config.yaml
model: "image classifier"
dataset: "Sentinel-2 satellite tiles (TerraMesh)"
train_examples: 145000
image_size: 48
crop_scale_min: 0.5
horizontal_flip: true
rotation_deg: 5
cutout: 0.4
targets: ["main land cover"]
num_classes: 9
arch: "resnet_bottleneck"
norm: "groupnorm"
activation: "relu"
weight_standardization: false
depths: [3, 3, 3]
kernel_size: 3
stem: "single"
avg_pool_shortcut: true
widths: [256, 448, 784]
mixing: "cutmix"
label_smoothing: 0.1
loss: "binary_cross_entropy"
init: "xavier_uniform"
residual_init: "none"
optimizer: "adamw"
lr: 0.0015
beta1: 0.9
beta2: 0.98
eps: 1e-10
grad_clip: 1.0
steps: 20000
batch_size: 256
epochs: 35.3
lr_schedule: "wsd_sqrt"
decay_fraction: 0.4
final_lr_fraction: 0
warmup_steps: 400
weight_decay: 0.1
Rows from block 2 of a small image classifier, named by matrix and row number. Rows with one number belong to one channel. Each number is 500 + 25 x the weight over its row's rms, rounded and kept within 0 to 999. All counts start at 0. Numbers have three digits each. After the name is the row's rms in percent of the matrix's.
After each channel's rows are labels from the 100 images, of 14848, where the channel reaches its highest value: "lies over" is the class under the peak. Only what is clearly more common there than usual is listed. The data: Sentinel-2 satellite tiles (TerraMesh). In brackets: how many of the 100.
# convs1: 3x3 conv (model.blocks.2.convs.1.weight, 64x64x3x3, each kernel summed), inputs 0-63
# convs2: expand pointwise conv (model.blocks.2.convs.2.weight, 256x64x1x1, transposed), outputs 0-127

convs1.3 107:483515499507527477442471510498504549503517486517448486523515548512471492480480493510506511481519522513521520500536500439517460446521491512463460541499501471532474515493496495478521500471506522
convs2.3 111:522494476478493499469481510495492509507538476482502510504519465498516508481473511499459487491477502479494514489491451493491482499528481422480459490472476480417501489542506494502493518443514460515483472498488489492476485507527467476492504506483494474474508535451501508460506470510494479496479484510509464508490508514518464443450506477540483484492510482483494475488468494527471496491497
lies over: built area (50)

convs1.56 135:515520544526524547525571491520531512534515505497522515492501479535471515480503511507497548522574521497527521492519521540533528524502502500494527512491528514506446516518494504505494496500521513
convs2.56 093:513484492515510496439492520488513505498476473489523518494505498492476481486464501492492499508509488493482515476478486511496486494489512480501484494456477496499498483501483517488511499500467488490506440480477499453483464486520523491489494472461512462494447481474499444505522493480439483484505473480517497511483474478474460479489489473469509515494512478504505468514526490491483473496509
lies over: water (36)

convs1.53 066:499483504472517507448497488509507500515498418478479500499497501517478495464474511508516494494489504485462471504478507486446496482505431454493479533482539497511439522503483482482482461491489488
convs2.53 099:512516485489510510514523517512487513536511527501481515514544528502506508483502491506467500510527518507501490489453498500531466512510441507508521520478529510517494483505522467488481491507474505535531504525556519468479524508540496523536559513472572487470522517504521495482526519501508455475545474506511513534477533543515491472507551475496537476511516502531504526538508545501433520504496
lies over: built area (55)

convs1.1 115:502520551500512483515534510512492481475541503463546519505481497479511524514538537475446515522443510518500490518487480500482489511493528476535472544519474515515430492470519506508504525512490486
convs2.1 094:519460503478519517488496525528533502461506455439483525507506486490498515532507494519513476463474547473485503473483467476495471504492543519478453513470474522456488503539501503462472480522495478475463477491484456475458486514522476497487465522466481479475492495454466488474478513539483495503450527462516441501452484488458471475534500505482507501484493490465502470472510475531519507479512
lies over: water (67)

convs1.30 076:482480490492500487529456498522506470524524536485549508501480490474520508526555491505489517521494526501470477489553507450469454488477446464479521517521532538515497492513522518509505525502541489
convs2.30 102:523473499478513534535481459508495496467472488504487535500496508515512506494479507492507509505472552503497523513446502484498503494546486522556504543537495452519471535490508520461475473486506530518494513522530492495507468504535486507519474530498449509481507504499487509527503516520486496461499484534477507527481503548476504511514499517497510512516479490481536532487493491513533510518514
lies over: water (37)

convs1.34 113:491453510501519490537490487510508432502463491495503497509487462451504494499494514506503484489470485476448474488515513463497471481427489511480519546508483549493491486485482533475489517489511459
convs2.34 111:538487531504529511529500506509509536507499517513499519547534531526521525500501519530483501518510534513545522509500521525512471500514472509517518548532519499518518530514528513491491500495514528521507440527516527518527534481562447509519516558522483522520502500519478506446523531532522428511499514504499503560537535516537468496515539463487545511525489529516542520540474519508519540523532
lies over: water (44)

convs1.48 162:500487527507483530490506500512514465515442485494490499500499523502506496506499490512512442494497439515517485515513506516534520523505470522501532471492532445398522484521506511504514500506469515
convs2.48 110:513455509531515508501507531523521559504529509484529533513548470543523503487498539488490513504515519527495496459513499483522528528559440472517431521473517488462503485535530493508516553502518452491466504489481499438488505513525515507544504490466488510486492502451515500486509494495489497439500488502496440543493502501511480487472515448526510508486532493488524524550514501493498526464509
lies over: crops (40)

convs1.19 090:488539513503522491542498500504507504520515501537510511531480525542502478503504500502490518481491494493511546499515521494525507490533558532516546460525519566544465495506503502491534534512562518
convs2.19 091:470458496488502490459445460508503479482496463475478496486499469533526455484478487486480497463474509471466491521434504437493445505479488495465505494501505466481480471504508500503481461494505511511522417493503487504533480445536458479484478534524465511519474494522473495475518495482506475478503471476516522539519500510513457498483511472487463507504459518525491491518474501491529489514493
lies over: water (40)

convs1.50 060:490459490502527514500557499517489486481460488488467495527489475487466507475474514488490531479467530501473476504509506509465499515491423491499512514484528448521481515476486471505485433497493462
convs2.50 098:510520481481518505487521510526513522548512501538513517496539493510532508512495526495454505525506492509526519514438527528529453503514510522515533540516510516522508487508509487491515512489503511528497520482513473458488451498543531515546522514455528507485475510507494484510532524512510488466512498513518512532469516505479531482506546505471530445524517478536504498540458528514433512530519
lies over: built area (41)