config.yaml
kernel_size: 3
beta2: 0.98
max_grad_norm: 1.0
Rows from block 2 of a small image classifier, named by matrix and row number. Rows with one number belong to one channel. Each number is 128 + 32 x the weight over its row's rms, rounded and kept within 0 to 255. All counts start at 0.
After each channel's rows are labels from the 100 images, of 14848, where the channel reaches its highest value: "strongest on" is what is common among them. Only what is clearly more common there than usual is listed. The data: Sentinel-2 satellite tiles (TerraMesh).
# convs1: 3x3 conv (model.blocks.2.convs.1.weight, 64x64x3x3, each kernel summed), inputs 0-63
# convs2: expand pointwise conv (model.blocks.2.convs.2.weight, 256x64x1x1, transposed), outputs 0-127

convs1.10 [115 136 192 104 138 145 138 145 168 152 132   0 157 124  99 158 224 154 125 123 156 155 146 136 158 176 179 116  99 115 108  68 117 158 145 122 171 109 148 129 143 118 144 170 177 144 157 150 140 117 110 139 128  93 125 124 134  87 118 141 116 113 102 108]
convs2.10 [ 94  67 148 130 160 124 154 114 148 111 171 150 141 114 124  98 141 125 136 144 119 189 163 129 149 155 147 127  99  91 107 136 127 118 141 106 130  93  67 107 109 108 156 152 122 128 118 115 151 117 146 147  31 108 114 131 149 153 132  95 123 177 129  61 126  83  72 128 121  79 112 125 138  91 170  31 141 108 100 134 107 137 108 109 117 138 106 111 140 102 143 120 127 154 109 113 101 108 117  96  97 190  99 124 129 123  42  88 111 163  48 123 103  83  99 117 129 158 125 133 156  84 136 120 163 103 134 128]
strongest on: main land cover: water

convs1.14 [ 74 154  90 120 120  21 153  90 125 124  80 121  79 169 135 102 130 135 148 105 115  94 175 119 172 174 132 112  77  99 135 140 155 150 150 181 140 152 128  81 105  86  40 142 136 103 125 156 152 153 120 143 140  98  91 118 129 138 127 172 166 155 128 140]
convs2.14 [149  89 157 183 142 117 127  98 112 133 159 105  65 164  73  60  58 159 112  74 143 104 112 130 116 133 117 172 126 135 162  66 179 121 135 129 159 118 149 103 121 153 136 102 110 148 143  82 150 140  86 143 112 119 148 105 122 164  85  73  79 132 124 158 126  99 115 125  97 117 121 138  97 143 182  90 121 106  25 124 103 130 116  91  77 127 100  94 133 104 144 141 160 118  53 143 113 181  98 123  80 189  99 160 131 148  73 148 164 149  92 120 118 116 104  49 145 130 123 112 114  94 131 128 167 143 180 146]
strongest on: main land cover: water

convs1.44 [ 92 175  98 138 151  99  77 152 145 108 100 216  87 219 134 138  52 123 161 125 193 158 119 118 112  89 107 142 159 128 137 107 195 124 165 146 125 141  68 131 140 118  87 159 159 141 126 100 151 125 112 134 174  91 125 130 112 114 103 124 115 105 124 131]
convs2.44 [113 107  48  78 110 164 126  85 100 156  56 131 106 169 176  95 148 126 146 148  50 136 134 140 124 130  98 149 106 144  53 142 122 125 105  96 124 106  44  85 144  76 141 176  90  97 130  69  85 132 152  83  15 158 125 191 147 109 109 161 168  91 119  97 138 131 119  79  98 142 131  83 144 156 128  89  99 146 128 121 134 124 128 149 153 181 117 146 140  92 128  93 134 130 141 106 134 142 152 113 129 122 153 179 167 163 115  97 114 116 128 143 124 114 131 156 109 103 177 153 131 173  99 171 108 177 124 111]
strongest on: clouds; main land cover: water

convs1.21 [125 106  90 125 134 147 166 130 113 148 148 178 146  25 114 115 143 150 132 129  89  75 148 145 143 157 153 153 140 125 146 132 115 129  91 124 136 137 143  78 120 126 115  64  48 117 123 203 124 149 146 187 156  64 130 143 155 163 168 152 161 157 174 128]
convs2.21 [130 118  73 131 127  95 126 114 161 160 108 119 186 103 125 169  99 148 140 127 140 138 182 134 131 118 141 135  43 142 160 105 143 141 129 131 147  53 170 141 120  47 120 128 120 111 110 154 127 132 142 162 144  71 160 144 147 124 183  98 141 101 143 159 148 195  79 167 142  77 132 145  67  70 207  72 134  71 198 200 164 108 147 149 116 111 153  66  84  59 118  90 163 130  95  74 135  78 139 141 140 186 179 121 136  51  99 147 101 159  98 165  91 104 127 136 168 139  91 110 161  65 156 126 107 112 128 163]
strongest on: crops; main land cover: crops

convs1.32 [123 105 140 144 155 120 115 143 130 123 118 109 107 111 153 121  83 145 128 142 157 137 163 145 161 161 137 164 160 116 146 181  98 125  95 117 117 122 117 121 126  88 110  98  83 104  98 169 130 136 102  24  56 148  41 135 131 142 124 126 153 140  17 127]
convs2.32 [137 115 202 202 176 116 122 196 163  96 186 157 164 155 169 114 168 130 107 157 146 142 134 177 109 180 179 171 128 141 142 150 158 150 171 161 128 166  77  93 127 172 159 151 120  87 158 116 156  83 166 141 144 143 128 130 146 118 118 168 213 130 166 120  99 147 138 145 144 145 123  95 178 159 135 162 101 143 166 191 130 154 129  98 133 171 110 176 106  86 178 134 131 169 102 111 158 138 159  84 132 170 131 208 113 127 121 128 100 181  51 115 165 160 142 163 135 114 134 104 159 127 169 123 148 141  95 137]
strongest on: crops; main land cover: crops; built area

convs1.18 [168 108 176 116 102 130 213 223 124 120 112 138 117 126 126  97 150 153 141 159 142 167  85 147 102 140 124 127 144 201 159 177 140 107 121 108 119 121 111 144 133 148 158  84 167 102 109 202 145 133 160 158 165  69 170 143 144 162 138 137 143 113 176 111]
convs2.18 [118  99  84  69 140 164 132 102 112  91 126 106 105 125 159 113 111 148 136 123 110 179 169 147 112  72 104 153 118 131 104 122 131 144 112 115  87 128 128  76  89 128 150 126 147 105 145 106 146 124 126  78 156 157 151 190 156 100 123 128  88 123 151 135  92 130 148  66  66 160  54 103  81 160  98 164 112  92 106  76  83 135 113 110 109 128 113  78 108 139  48 151 124  87 162 113 137 128 133 150  95  50  93  75  94  99 154 113 155  63 171  86 128 155 126 149 116  62 101 103  56 140  62 152 121 150  88 121]
strongest on: bare ground; main land cover: water

convs1.42 [108 145 108 110 117 131  99 109 132 116  97  73 113 188 157 100 189 136  91 112 103  47 185 132 181 191 140 131 122  91 158  54 201 128 144  90 137 151 133 150 135 137 144 114 126 107 136  89 144 158 129 160 110 122  69  88 115 123 124 121 164 147 133  80]
convs2.42 [105 112 136 115 127 152 170 135 126 197 150 173 106 133 127  46 121 156 151 147  86 159 129 152 153 179 131 145  69 121  87  81 182 150 153 101 106 107  93  92 169 118 127 164 143 109 113 107 147 137 127 126  41 118 182 153 160 140 102 138 119 167 112 116 134 113 127 148 141 113 141 111 164 106 189  73 134 141 127 199 142  95 128 114 201 145 115 135  69 164 118 127 133 128 102 102 130 113 128 103 105 188 122 169 161 108  74  96  97 188  52 162 125  72 138 106 132 108 154 121 153 101 161 112 165 104  72 161]
strongest on: water; main land cover: water

convs1.59 [ 91  67  59 107 101  77 141 112  92 108 134 152 123  99  72 102 135 127 142 121 110 127  60 117  62  92 118  59  70 119 106 142 126 122 135 162 123 113 126 119 138 149  65 113 168 132 128 183  96 142 162 143 167  63 162 159 140 150 133 147 142 140 158 159]
convs2.59 [152  82 128 148 151 136 139 119 152 113 147 159 104 156 167  93 152 155 183 114 200 135 151 121 159 141 147 122 131 152 170 176 126 180 141 151 118 168 189 114 121 171 160 173 120 141 156 139 153 180 165 137 153 126 114 144 173 130 141 156 136 161 158 175 163 137 133 118  88 142  94 146 147 160 133 172 154 122 150 185  92 149 138 172 121 133 109 130 120 182 167 147 130 122 150 150 134 123 136 121 104 177 126 201 164 170  57 123 176 198 109 100 142 136 177 149 141 151 112  97 177  83 193 120 161 162 127  82]
strongest on: snow or ice; main land cover: snow or ice

convs1.28 [157 149 144 142 137 132 144 140 156 159 150 141 139 148 141 141 137 144 169 161 186 172 126 158 131 163 164 137 156 188 154 144 159 166 132 120 162 194 166 137 162 163 165 166 143 137 155 188 106 151 151 191 204  78 161 131 140 145 127 164 150 140 205 140]
convs2.28 [115 122  73 140 142 153 102  91 122 163 166 135 134 144 138  72 126 124 121 160  75 194 204 107 143 126 129 112  82 103  96 109 145  79 121 120 111 151  96  84 158 166 149 139 134 122 130 101 141 123 157  63 106 109  69 134 146 123 147 117 127 129 138  95 159 121  94 151 147 106 148 136 128 118 192  71  86 122 129 170 169 103 136 130 125 136 117 134 111 139 155 109  71  93 122 140 112 132 136 124 142 196 140 150 168 128 107  77 121 183 142 104  88 107 137  96 124 150  95 104 190 134 171 144 168 109 137 154]
strongest on: water; main land cover: water

convs1.24 [ 69 119 152 119 134 138 184 100 143 124 124 136 112 131  40 139  87 136 102 100 107 105 114 138 117 108 131 152 145  93 106  50 113 118  71  25 109 124 138 143  98  86 129 136  51 124 123 175 173 104 166 132 156 115 155 161 127 148 150 133  93 117 127 106]
convs2.24 [103 149 106 110 160 114 154 125 130 145 127 151 157 116 149 129 140 140 116 182  96 171 195 135 163 111 155 102 123 124 133 135 118 131 146 144 146   0 114 120 146   6 183 165 115 147  98 149 170 132 134 138 109 133 136 129 189 129 134 124 112 127 135 143 142 159  91 146 150 157 101 125 130  91 179 127 134 127 120  98 111 181 131 119 148 120 129 142  84  66 159 139 156 121  99  66 182 139 128 104 107 193 135 130 157 167  87 138 121 165 122 120 112 137 128 111 132 157 115 139 177  88 136 126  42 101 147 156]
strongest on: built area

convs1.9 [143 118 124 145  95 165 167 158 105 151 142 110 136  82 121 124 143 111  84 111 162  91 126  64 130 128  86 136 124  98 117  84 133 158 163 158 180 177 120 156 168 114 167 116 204 180 198 206 155 131 104  82 104 128  79  95 136 130 104 126 158 124  95 121]
convs2.9 [152 111 161 177 165 128  98 115 166 144 158 159 103 120 133 122 157 134 105 148 149 138 133 121 125 149 181 119 182 109 157 147 117 164 136 143  58 154 140 137 143 159 154 144 137 166 120 100 139  82 122 129 132 132  67 137 141 168 124 141 137 180 103  96 106  78 107 155 100 120  67  68 128  70 165 138 157 160  91 123  92 108 139 112 123 129  60 142 106 108 183 136  59  58  96 167 130 115 121 131  59 186 106 125 118 147  91 161 141 154  63 157 109 155  91 157 123 140 146  82 215 173 153 146 154 111 141 156]
strongest on: main land cover: water

convs1.27 [132 147 193 122 103 180 140 162 171 156 170 152 180 133 101 168 180 129  71 151 157 176 130 152 140 162 136 148 133 152 125 146 150 133 160  96 161 177 153 164 178 150 174 171 154 160 128 191 129 127 172 140 174 108 192 164 153  99 127 148 112 108 142 128]
convs2.27 [122  77 108 141 130 119 142 117 118 104 144 102 117 102 131  80 147 103 122 141 105 180 162 120 127 102 119 106  73  90  74 156 106 108 113 129  98  90 114 104 137 119 141 130 109 125 118 100 125 135 134 125  60  97  75  90 150 145 120 113 131 120 165 122 109  93  53  92 111 101  88 173 114  96 139  54  93 104 103 122 157 135 158 150 125 108 101 129  96 108 113 115 119 119  93 105  87 102 137  76 124 136 134 108 126  55  91  67 124 117  98  87 115 118 155 150  99 137 120 133 149  82 117 112 127 105 129 124]
strongest on: main land cover: water

convs1.5 [110  80  33 114 110 134 128  86 104 117 110  92  95  61 109 107 150 153 148 126 127  46 125 125 114 164 120 124 135  97 130  46  99 153 127 129 176 149 112 124 168 153 135  59 165 185 184 149 129 140 155 136 122 128  93 111 141 141 135 160 145 156 141 106]
convs2.5 [148 110 131 127 146 139 157  91 150 141 129 128 114 154 154  75 134 122 141 105 118 165 205 120 171 109 111 136 154 155 138 142 119 116 138 168  75 150 127 107 170 137 151 166 109  84 149 102 139 129 140  79  54 156  88 141 130 159 202 161 129 121 167 103 143 130 115 107  87 152 115 129 130 101 217 132 145 151 127 149 113  93 164 112 134 170 100 171 132 100 191 119  82 115 138 141 133 155 159 141  96 247 104 152 162 211  55 131  86 179  70 133 105 156 145  47 142 119 169 119 215 171 167 155 141 168 177 182]
strongest on: clouds

convs1.39 [116 161 183 115 113 193 213 209 119 125 107 124 128 146  64 147  48 136  91 101 138 108  96 112 110 109  84 127 106 143 124  66 115 110 160 118  97 110 109 161  91 136 108 135 154  62 108 132 143 107 119  62 112 136 124 125 114 115 124 108  91 112 117 111]
convs2.39 [113 136 144 122 212 103  57 140 133 149 146 148 116 106 140 107 106 156  95 168 168 200 175 108 149 144 166 103 174 112 133 126 102 123 156 135 122 100 110  96 121  67 159 151 158 140  85 148 166 127 162 123 133 176 101 127 203 136  90 109 100 158 111 117 141  97 144  94 115 162 124 117 190 100 126 141 126 141 104 111  90 144  86 111 122 110 106 207 168  78 197 129 109  71 123  54 133 184 124 140 132 189 128 147 105 205 116 141 120 174 136 115 106 168 127  81 136 126 123 100 162 162 130 124  27  98 152 144]
strongest on: water; main land cover: water

convs1.37 [130 104  80  98 124 132 127 124 124 106 148 173 171  83 105 116 162 135  80 119  69  70  94 114 115 125 173 168 124 130 134 101 167 118 169 154 122 119 123 125 136  88 157 142 106 135 117 154 254 141 161 151 153 107 166 130 166 170  95 116 181  82 128 128]
convs2.37 [195 117 150 158 170 136 157 146 146 137 149 203 108 100 115 119 141 138 177 193 134 144 125 175 132 121 166 145 135 141 142 125 132 128 162 177  75 146  97 162 123 146 135 135 138 101 122 114 182 160  90 132 112 145 139 149 146 164 129 120 145 146 165 110 152  83  80 166  83 154 112  70 141 147 192  87 165 168 128 176  85 120 128  70 109  95  35 149  88 130 166 158 155 132  97 154  94 128 159 170  54 187 102 144 132 147 110  84 133 160  60 146 157 138 157 155 125  90 186 119 166 100 141 154 120 165 168 169]
strongest on: built area; crops; main land cover: built area

convs1.7 [138  94  79  93 118 152 167 119 140 120 134 101 121 113  80 114 132 180 154 149 131  60 117 166 108 152 181 126 148 146 112  48 133 144 125  95 167 132 135 147 146 129 167 155 124 164 170 171  76 114  83  77 174  49 129 143 139 137 128 162  90 148  69 131]
convs2.7 [121 137 103 129 171 147 158 125 158 130 160 157 162 142 155  77 146  96 171 146  80 173 181 179 188 160 151 122  54 149 125 141 135 105 139 141 104 118 130 142 158 110 151 147 154 123 119 104 140 124 146 165  68  92 142 132 139 152 177 122 146 178 168 104 128 127  91 123  98  83 142 132 134  82 166  81 164 118 142 157 134 144 143 101 164 141 139 122  77 114 167 126 179 169 137 177 111 139 147  62 133 197 116 133 141 137  64  78 152 161  95 107 144  93 138 121 155 170 134 137 201 123 142 134 148 143 168 143]
strongest on: snow or ice; main land cover: snow or ice

convs1.38 [141  95 126 101 104 134 144 140 141 139 133 117 146   9  57 119 170 111 147 140  98  95 138 162 136 112 143 155 156 115 135 159   7 127 138  71 132  88 129 129 100 144 149 135  92  99 119 137 133 114 158 122  72 139 161 169 141 155 137 138 135 113 150 155]
convs2.38 [112 122 130 138 160 150 116 139 163 158 154 223 162 154 157 124 103 135 198 233  90 215 209 158 138 160 146 124  32 146 126 117 130 131 177 119 132 104  57 138 166 114 127 199 109  88 100  60 185 104 164 139  80 121 133 178 207 141 152 105 154 136 119  68  96 149 132 156 124  93 124 102 170 155 174 115 121 119 166 125 121 127  97  96 119 169 105 139 150  77 137 115 128 146 140 105 116  96 159 144 128 193 111 150 152 111 138 104  63 176  61 158 114  52 142 110 146 124 149 144 157 117 180 136 113 109  98 124]
strongest on: main land cover: rangeland

convs1.51 [ 78 137 168 115 118 173  54 159 131 145 116 185 148 196 127 102 128 119 124 122 112 143  95 143  96 101 121 137 144 164 135 165 214 119 133 119 114 186 134 171 123 138 162 134  89  83 108  85 109 116 187 140 145  71 130 146  97  86 149 126  63 161 135 130]
convs2.51 [130 125  54 100 110 101  81 128 134 154  98 102 160 142 103 114 156 174 129 150  93  59  84 115 108 105 107 103  83 113  99 137 156 150 100 128 141  51  89 111 162  39 106 142 132 138 124 118 121 113  94 118  69 121 103 117  64 131 104 145 134  81  54  95 108 116  79  77 131 113 120 116 118 135 146 200 153 124 133 112 118 168  85 104 153 144 105 154 105 140 123 100  94 115  96  69 153  95 119 140 137 142 107 140 106 128  75  78  94 157  95  92 159  66 117 146 101 155 121 143 126 108 152 153 107 108  94  93]
strongest on: main land cover: water

convs1.40 [104 152 146 108 135 130 104 111 155 124  96  98 101 193 159 123 153 143 148 130 136 127  98 162 111 181 190  58  66 158 152  61 178 136  95  69 130 148 141 164 107 129 168 144 134  75 136  72 186 137 115 161 169  81 100 148 128 150 140 116 138 140 107 109]
convs2.40 [ 90 114  90  59 156 171 119 112 130 166 153 163 104 156 121 103 166 123 172 165  91 158 158 143 163 140 138 134 136 123  20 133 164  83 121 115 124 140  67 102 145 114 154 151 163 143 129  99 147 137 142 106  91 137 108 180 138 128 105 124 133 147 117 105 107 111 122 148 155 141 135  79 138 122 167  74 130 118 124 178  88 151  76 107 129 113 126 147 128 133 134 145 121 121 135 118 111 157 127 112 104 149  83 144 141 118  97 102 141 169 167  81 163 126 117 129  96 100 139  97 119 144 143 160 154 126 109 109]
strongest on: water; main land cover: water

convs1.6 [149  79 138 115  96 105 154 156 140 157 165 175 145  84  84 130  37  50 140 160 141 135  88 142  99  85 137 163 173 165 122 122 129 134 131  91 141 141 114  61 100 109 115 147  72 132  85 188 145 119 102 122 180 120 184 135 118 138 116 123  97 101 131 135]
convs2.6 [132 183  63 117 144 133 119  80 123 115 129 134 117 164 166 134 127 146 126  78  66 165 189 145 167 139 150 141  81  94 111 106  91  98 150 151  99 130  55 128 140 121  85 168 119  58  97  38 115 127 168 130  41 169 125 166 137 145 120 154 157 138 118  77 118  93 137  85 138 126 136 148 151 154 158 118  78 145 107  96 148 130 138 115 182 171 102 143 135 113 125 129  92 128 164 144 103 141 174 150 129 170 124 150 161 181 136  82 100 147 139 140 108 102 151 141 112 134 120 154 168 160 149 135  79 176  64  97]
strongest on: snow or ice; main land cover: water

convs1.2 [143 121 113 148 106 107 210 117 122 127 138  66 122 110 146 157 116  89 109 113 133 121 157  77 172 136 125 174 148 144 135  91 138 145 119 153 149 215 125 127 167 105 167 106 125 180 166 195 171 135  57 107 189 152 131  80 148 149  96 142 154 130 108 151]
convs2.2 [148 167 170 187 177 143  97 150 129 123 146 168 111 133 129 126 120 101  99 141  96 130 137 139 147 115 168 134 141 109 141 113 135  98 128 141 104 124 125 163 115 129 145 138 126 161 137 120 166 126 113 133 173 115  94 137 116 149 121 135 145 126 133 126 125  73 132 153  76  90  52  98 105 119 178 118 131 160  66 132 125  98 149 123  60 104  76  96 103 116 168 155  98  61  40 174 100 138 131 159 124 187 118 121 114 136 148 103 153 155 161 181 121 129 132 121 103 131 172  95 196 105 139 137 143 147 170 179]
strongest on: main land cover: water

convs1.55 [110 111 162  93  91 138 165 164 125 116  98  65 127 142  69  73 184 136 160 131 142  70 121 162 115 144 170 117 128  67 142 101  94 125 126  69 149  83 115 127  87 145 139 107 174  81 136 158  93 128 164 190  82  85 159 157 141 108 143 137 131 121 177 143]
convs2.55 [111 116 128 133 145 184 191 126 139 147 115 176 151 156 150 104 123 180 166 159  95 217 196 174 147 150 115 133 116 161  89 145 126 166 135 172  77 122  25  60 123 134 135 172 116 108 128  34 135  87 143  88  86 139 127 245 191 108 142 149 146 159 190  46 121 156 116 125 148 151 103  92 149 161  94 115 148 139 171 137  72 111 126 110 157 162 140 144 157 132  68  92 125 122 168 120 140 109 131 160 102  90 130 133 142 113  60 124  65 107  87 194 157 142 143 144 129  97 112 130  63 162 125 159 121 122  66 104]
strongest on: flooded vegetation

convs1.52 [143 119 142 101 107 155 176 162 113 123 111 104 133 129  99  86 171 157 163 133 131 121  33 144  41 115 136  15  62 141 127 144 114 106 121 147 107 119 107 112 119 123 115  99 163 119 104 173 101 129 166 143 138  53 135 157 136 133 138 135 131 137 151 138]
convs2.52 [126 105 130 105 184 175 191 103 128 123 158 160 112  93 167  63  76 211 147 186 161 210 195 135 135 119 126 115 123 113 119 117 151 144 122 135 111 144 101  77 113 142 182 207 135 125 132 119 186 145 148  97 136 130 137 204 191  93  82 160  86 132 151 108  77 104 114  94 131 134  83 140 128 116  86 123 127 141  83  97  80  87  97  77 156 134 117 111 155 170  62 164 147 117 174 124 101 138 125 137  94  64  81 106 130 114  89 104 153  95 156 144 154 142 113  96 137  74 109 142  20 148 120 119 132 120  80 111]
strongest on: bare ground; main land cover: water

convs1.61 [122  71 192  86 140 116  92 187 124 150 127 121 120  86  77 142 117  94 136 147 137 169  78 146  83  89 139 154 151 159 140 168 158 115  98  80 126  95 121 113  99  83 163 124  63  97 100 124 114 116 166  82 143  93 218 120 160 128 140 148  94 113 139 127]
convs2.61 [185 161 140 192 151 124  74 153 143 176 144 150 127 112 149 153 191 183 151 168  99 151 141 142 125 116 154 158  98 121 160 153 129 115 150 207  91  83 102 156 157 127 118 156 166 123 134  98 160 129 152 120 111 155 114 125 124 105 116  91 178 128 154  82 189 105 182 136 149 109 102  99 106 159 151 181 116 130 151 139 122 126 138 142  73 100 101 128 104 164 129 136 120 124 140 112  92  97 150 164 127 139 136 176 126 118 168 101 119 152 136 125 136 106 114 185  88 131 110  60 145 126 144 150  84 132  98 127]
strongest on: snow or ice; main land cover: water

convs1.11 [158  74 103 113 127 147 152 112 103 121 113 115 114  58  95 127  94  80 221 153 178 118 114 103 110  91  92 155 173 164 113 128  99 147 105 120 158 163  89 118 102 143 155  48 146 153 193 146 159 162 137 127 168 143 144 153 145 160 136 134 170 148 156 111]
convs2.11 [159 164 161 139 158 153 139 169 161 123 100 144 162 132 172 151 121 144 108 167 106 156 202 128 121  90 136 148 118 139 180 139 120  95 156 154 107 133 137 171 128 134 144 153 133 133 139 134 142 149 152  88 110 150  84 100 142 106 166 148 112  94 149 139 160 124 170 168  87 150  77 136 117 156 206 174 111 156 166 142 113  97 151 107 163 142 129 138  77 158 174 150  97  91 156 188 137 137 142 157 133 210  91 134 171 208 171 131 131 162 122 146 134 148 140 109 101 120 164 105 220 179 190 164 127 125 145 194]
strongest on: main land cover: water; clouds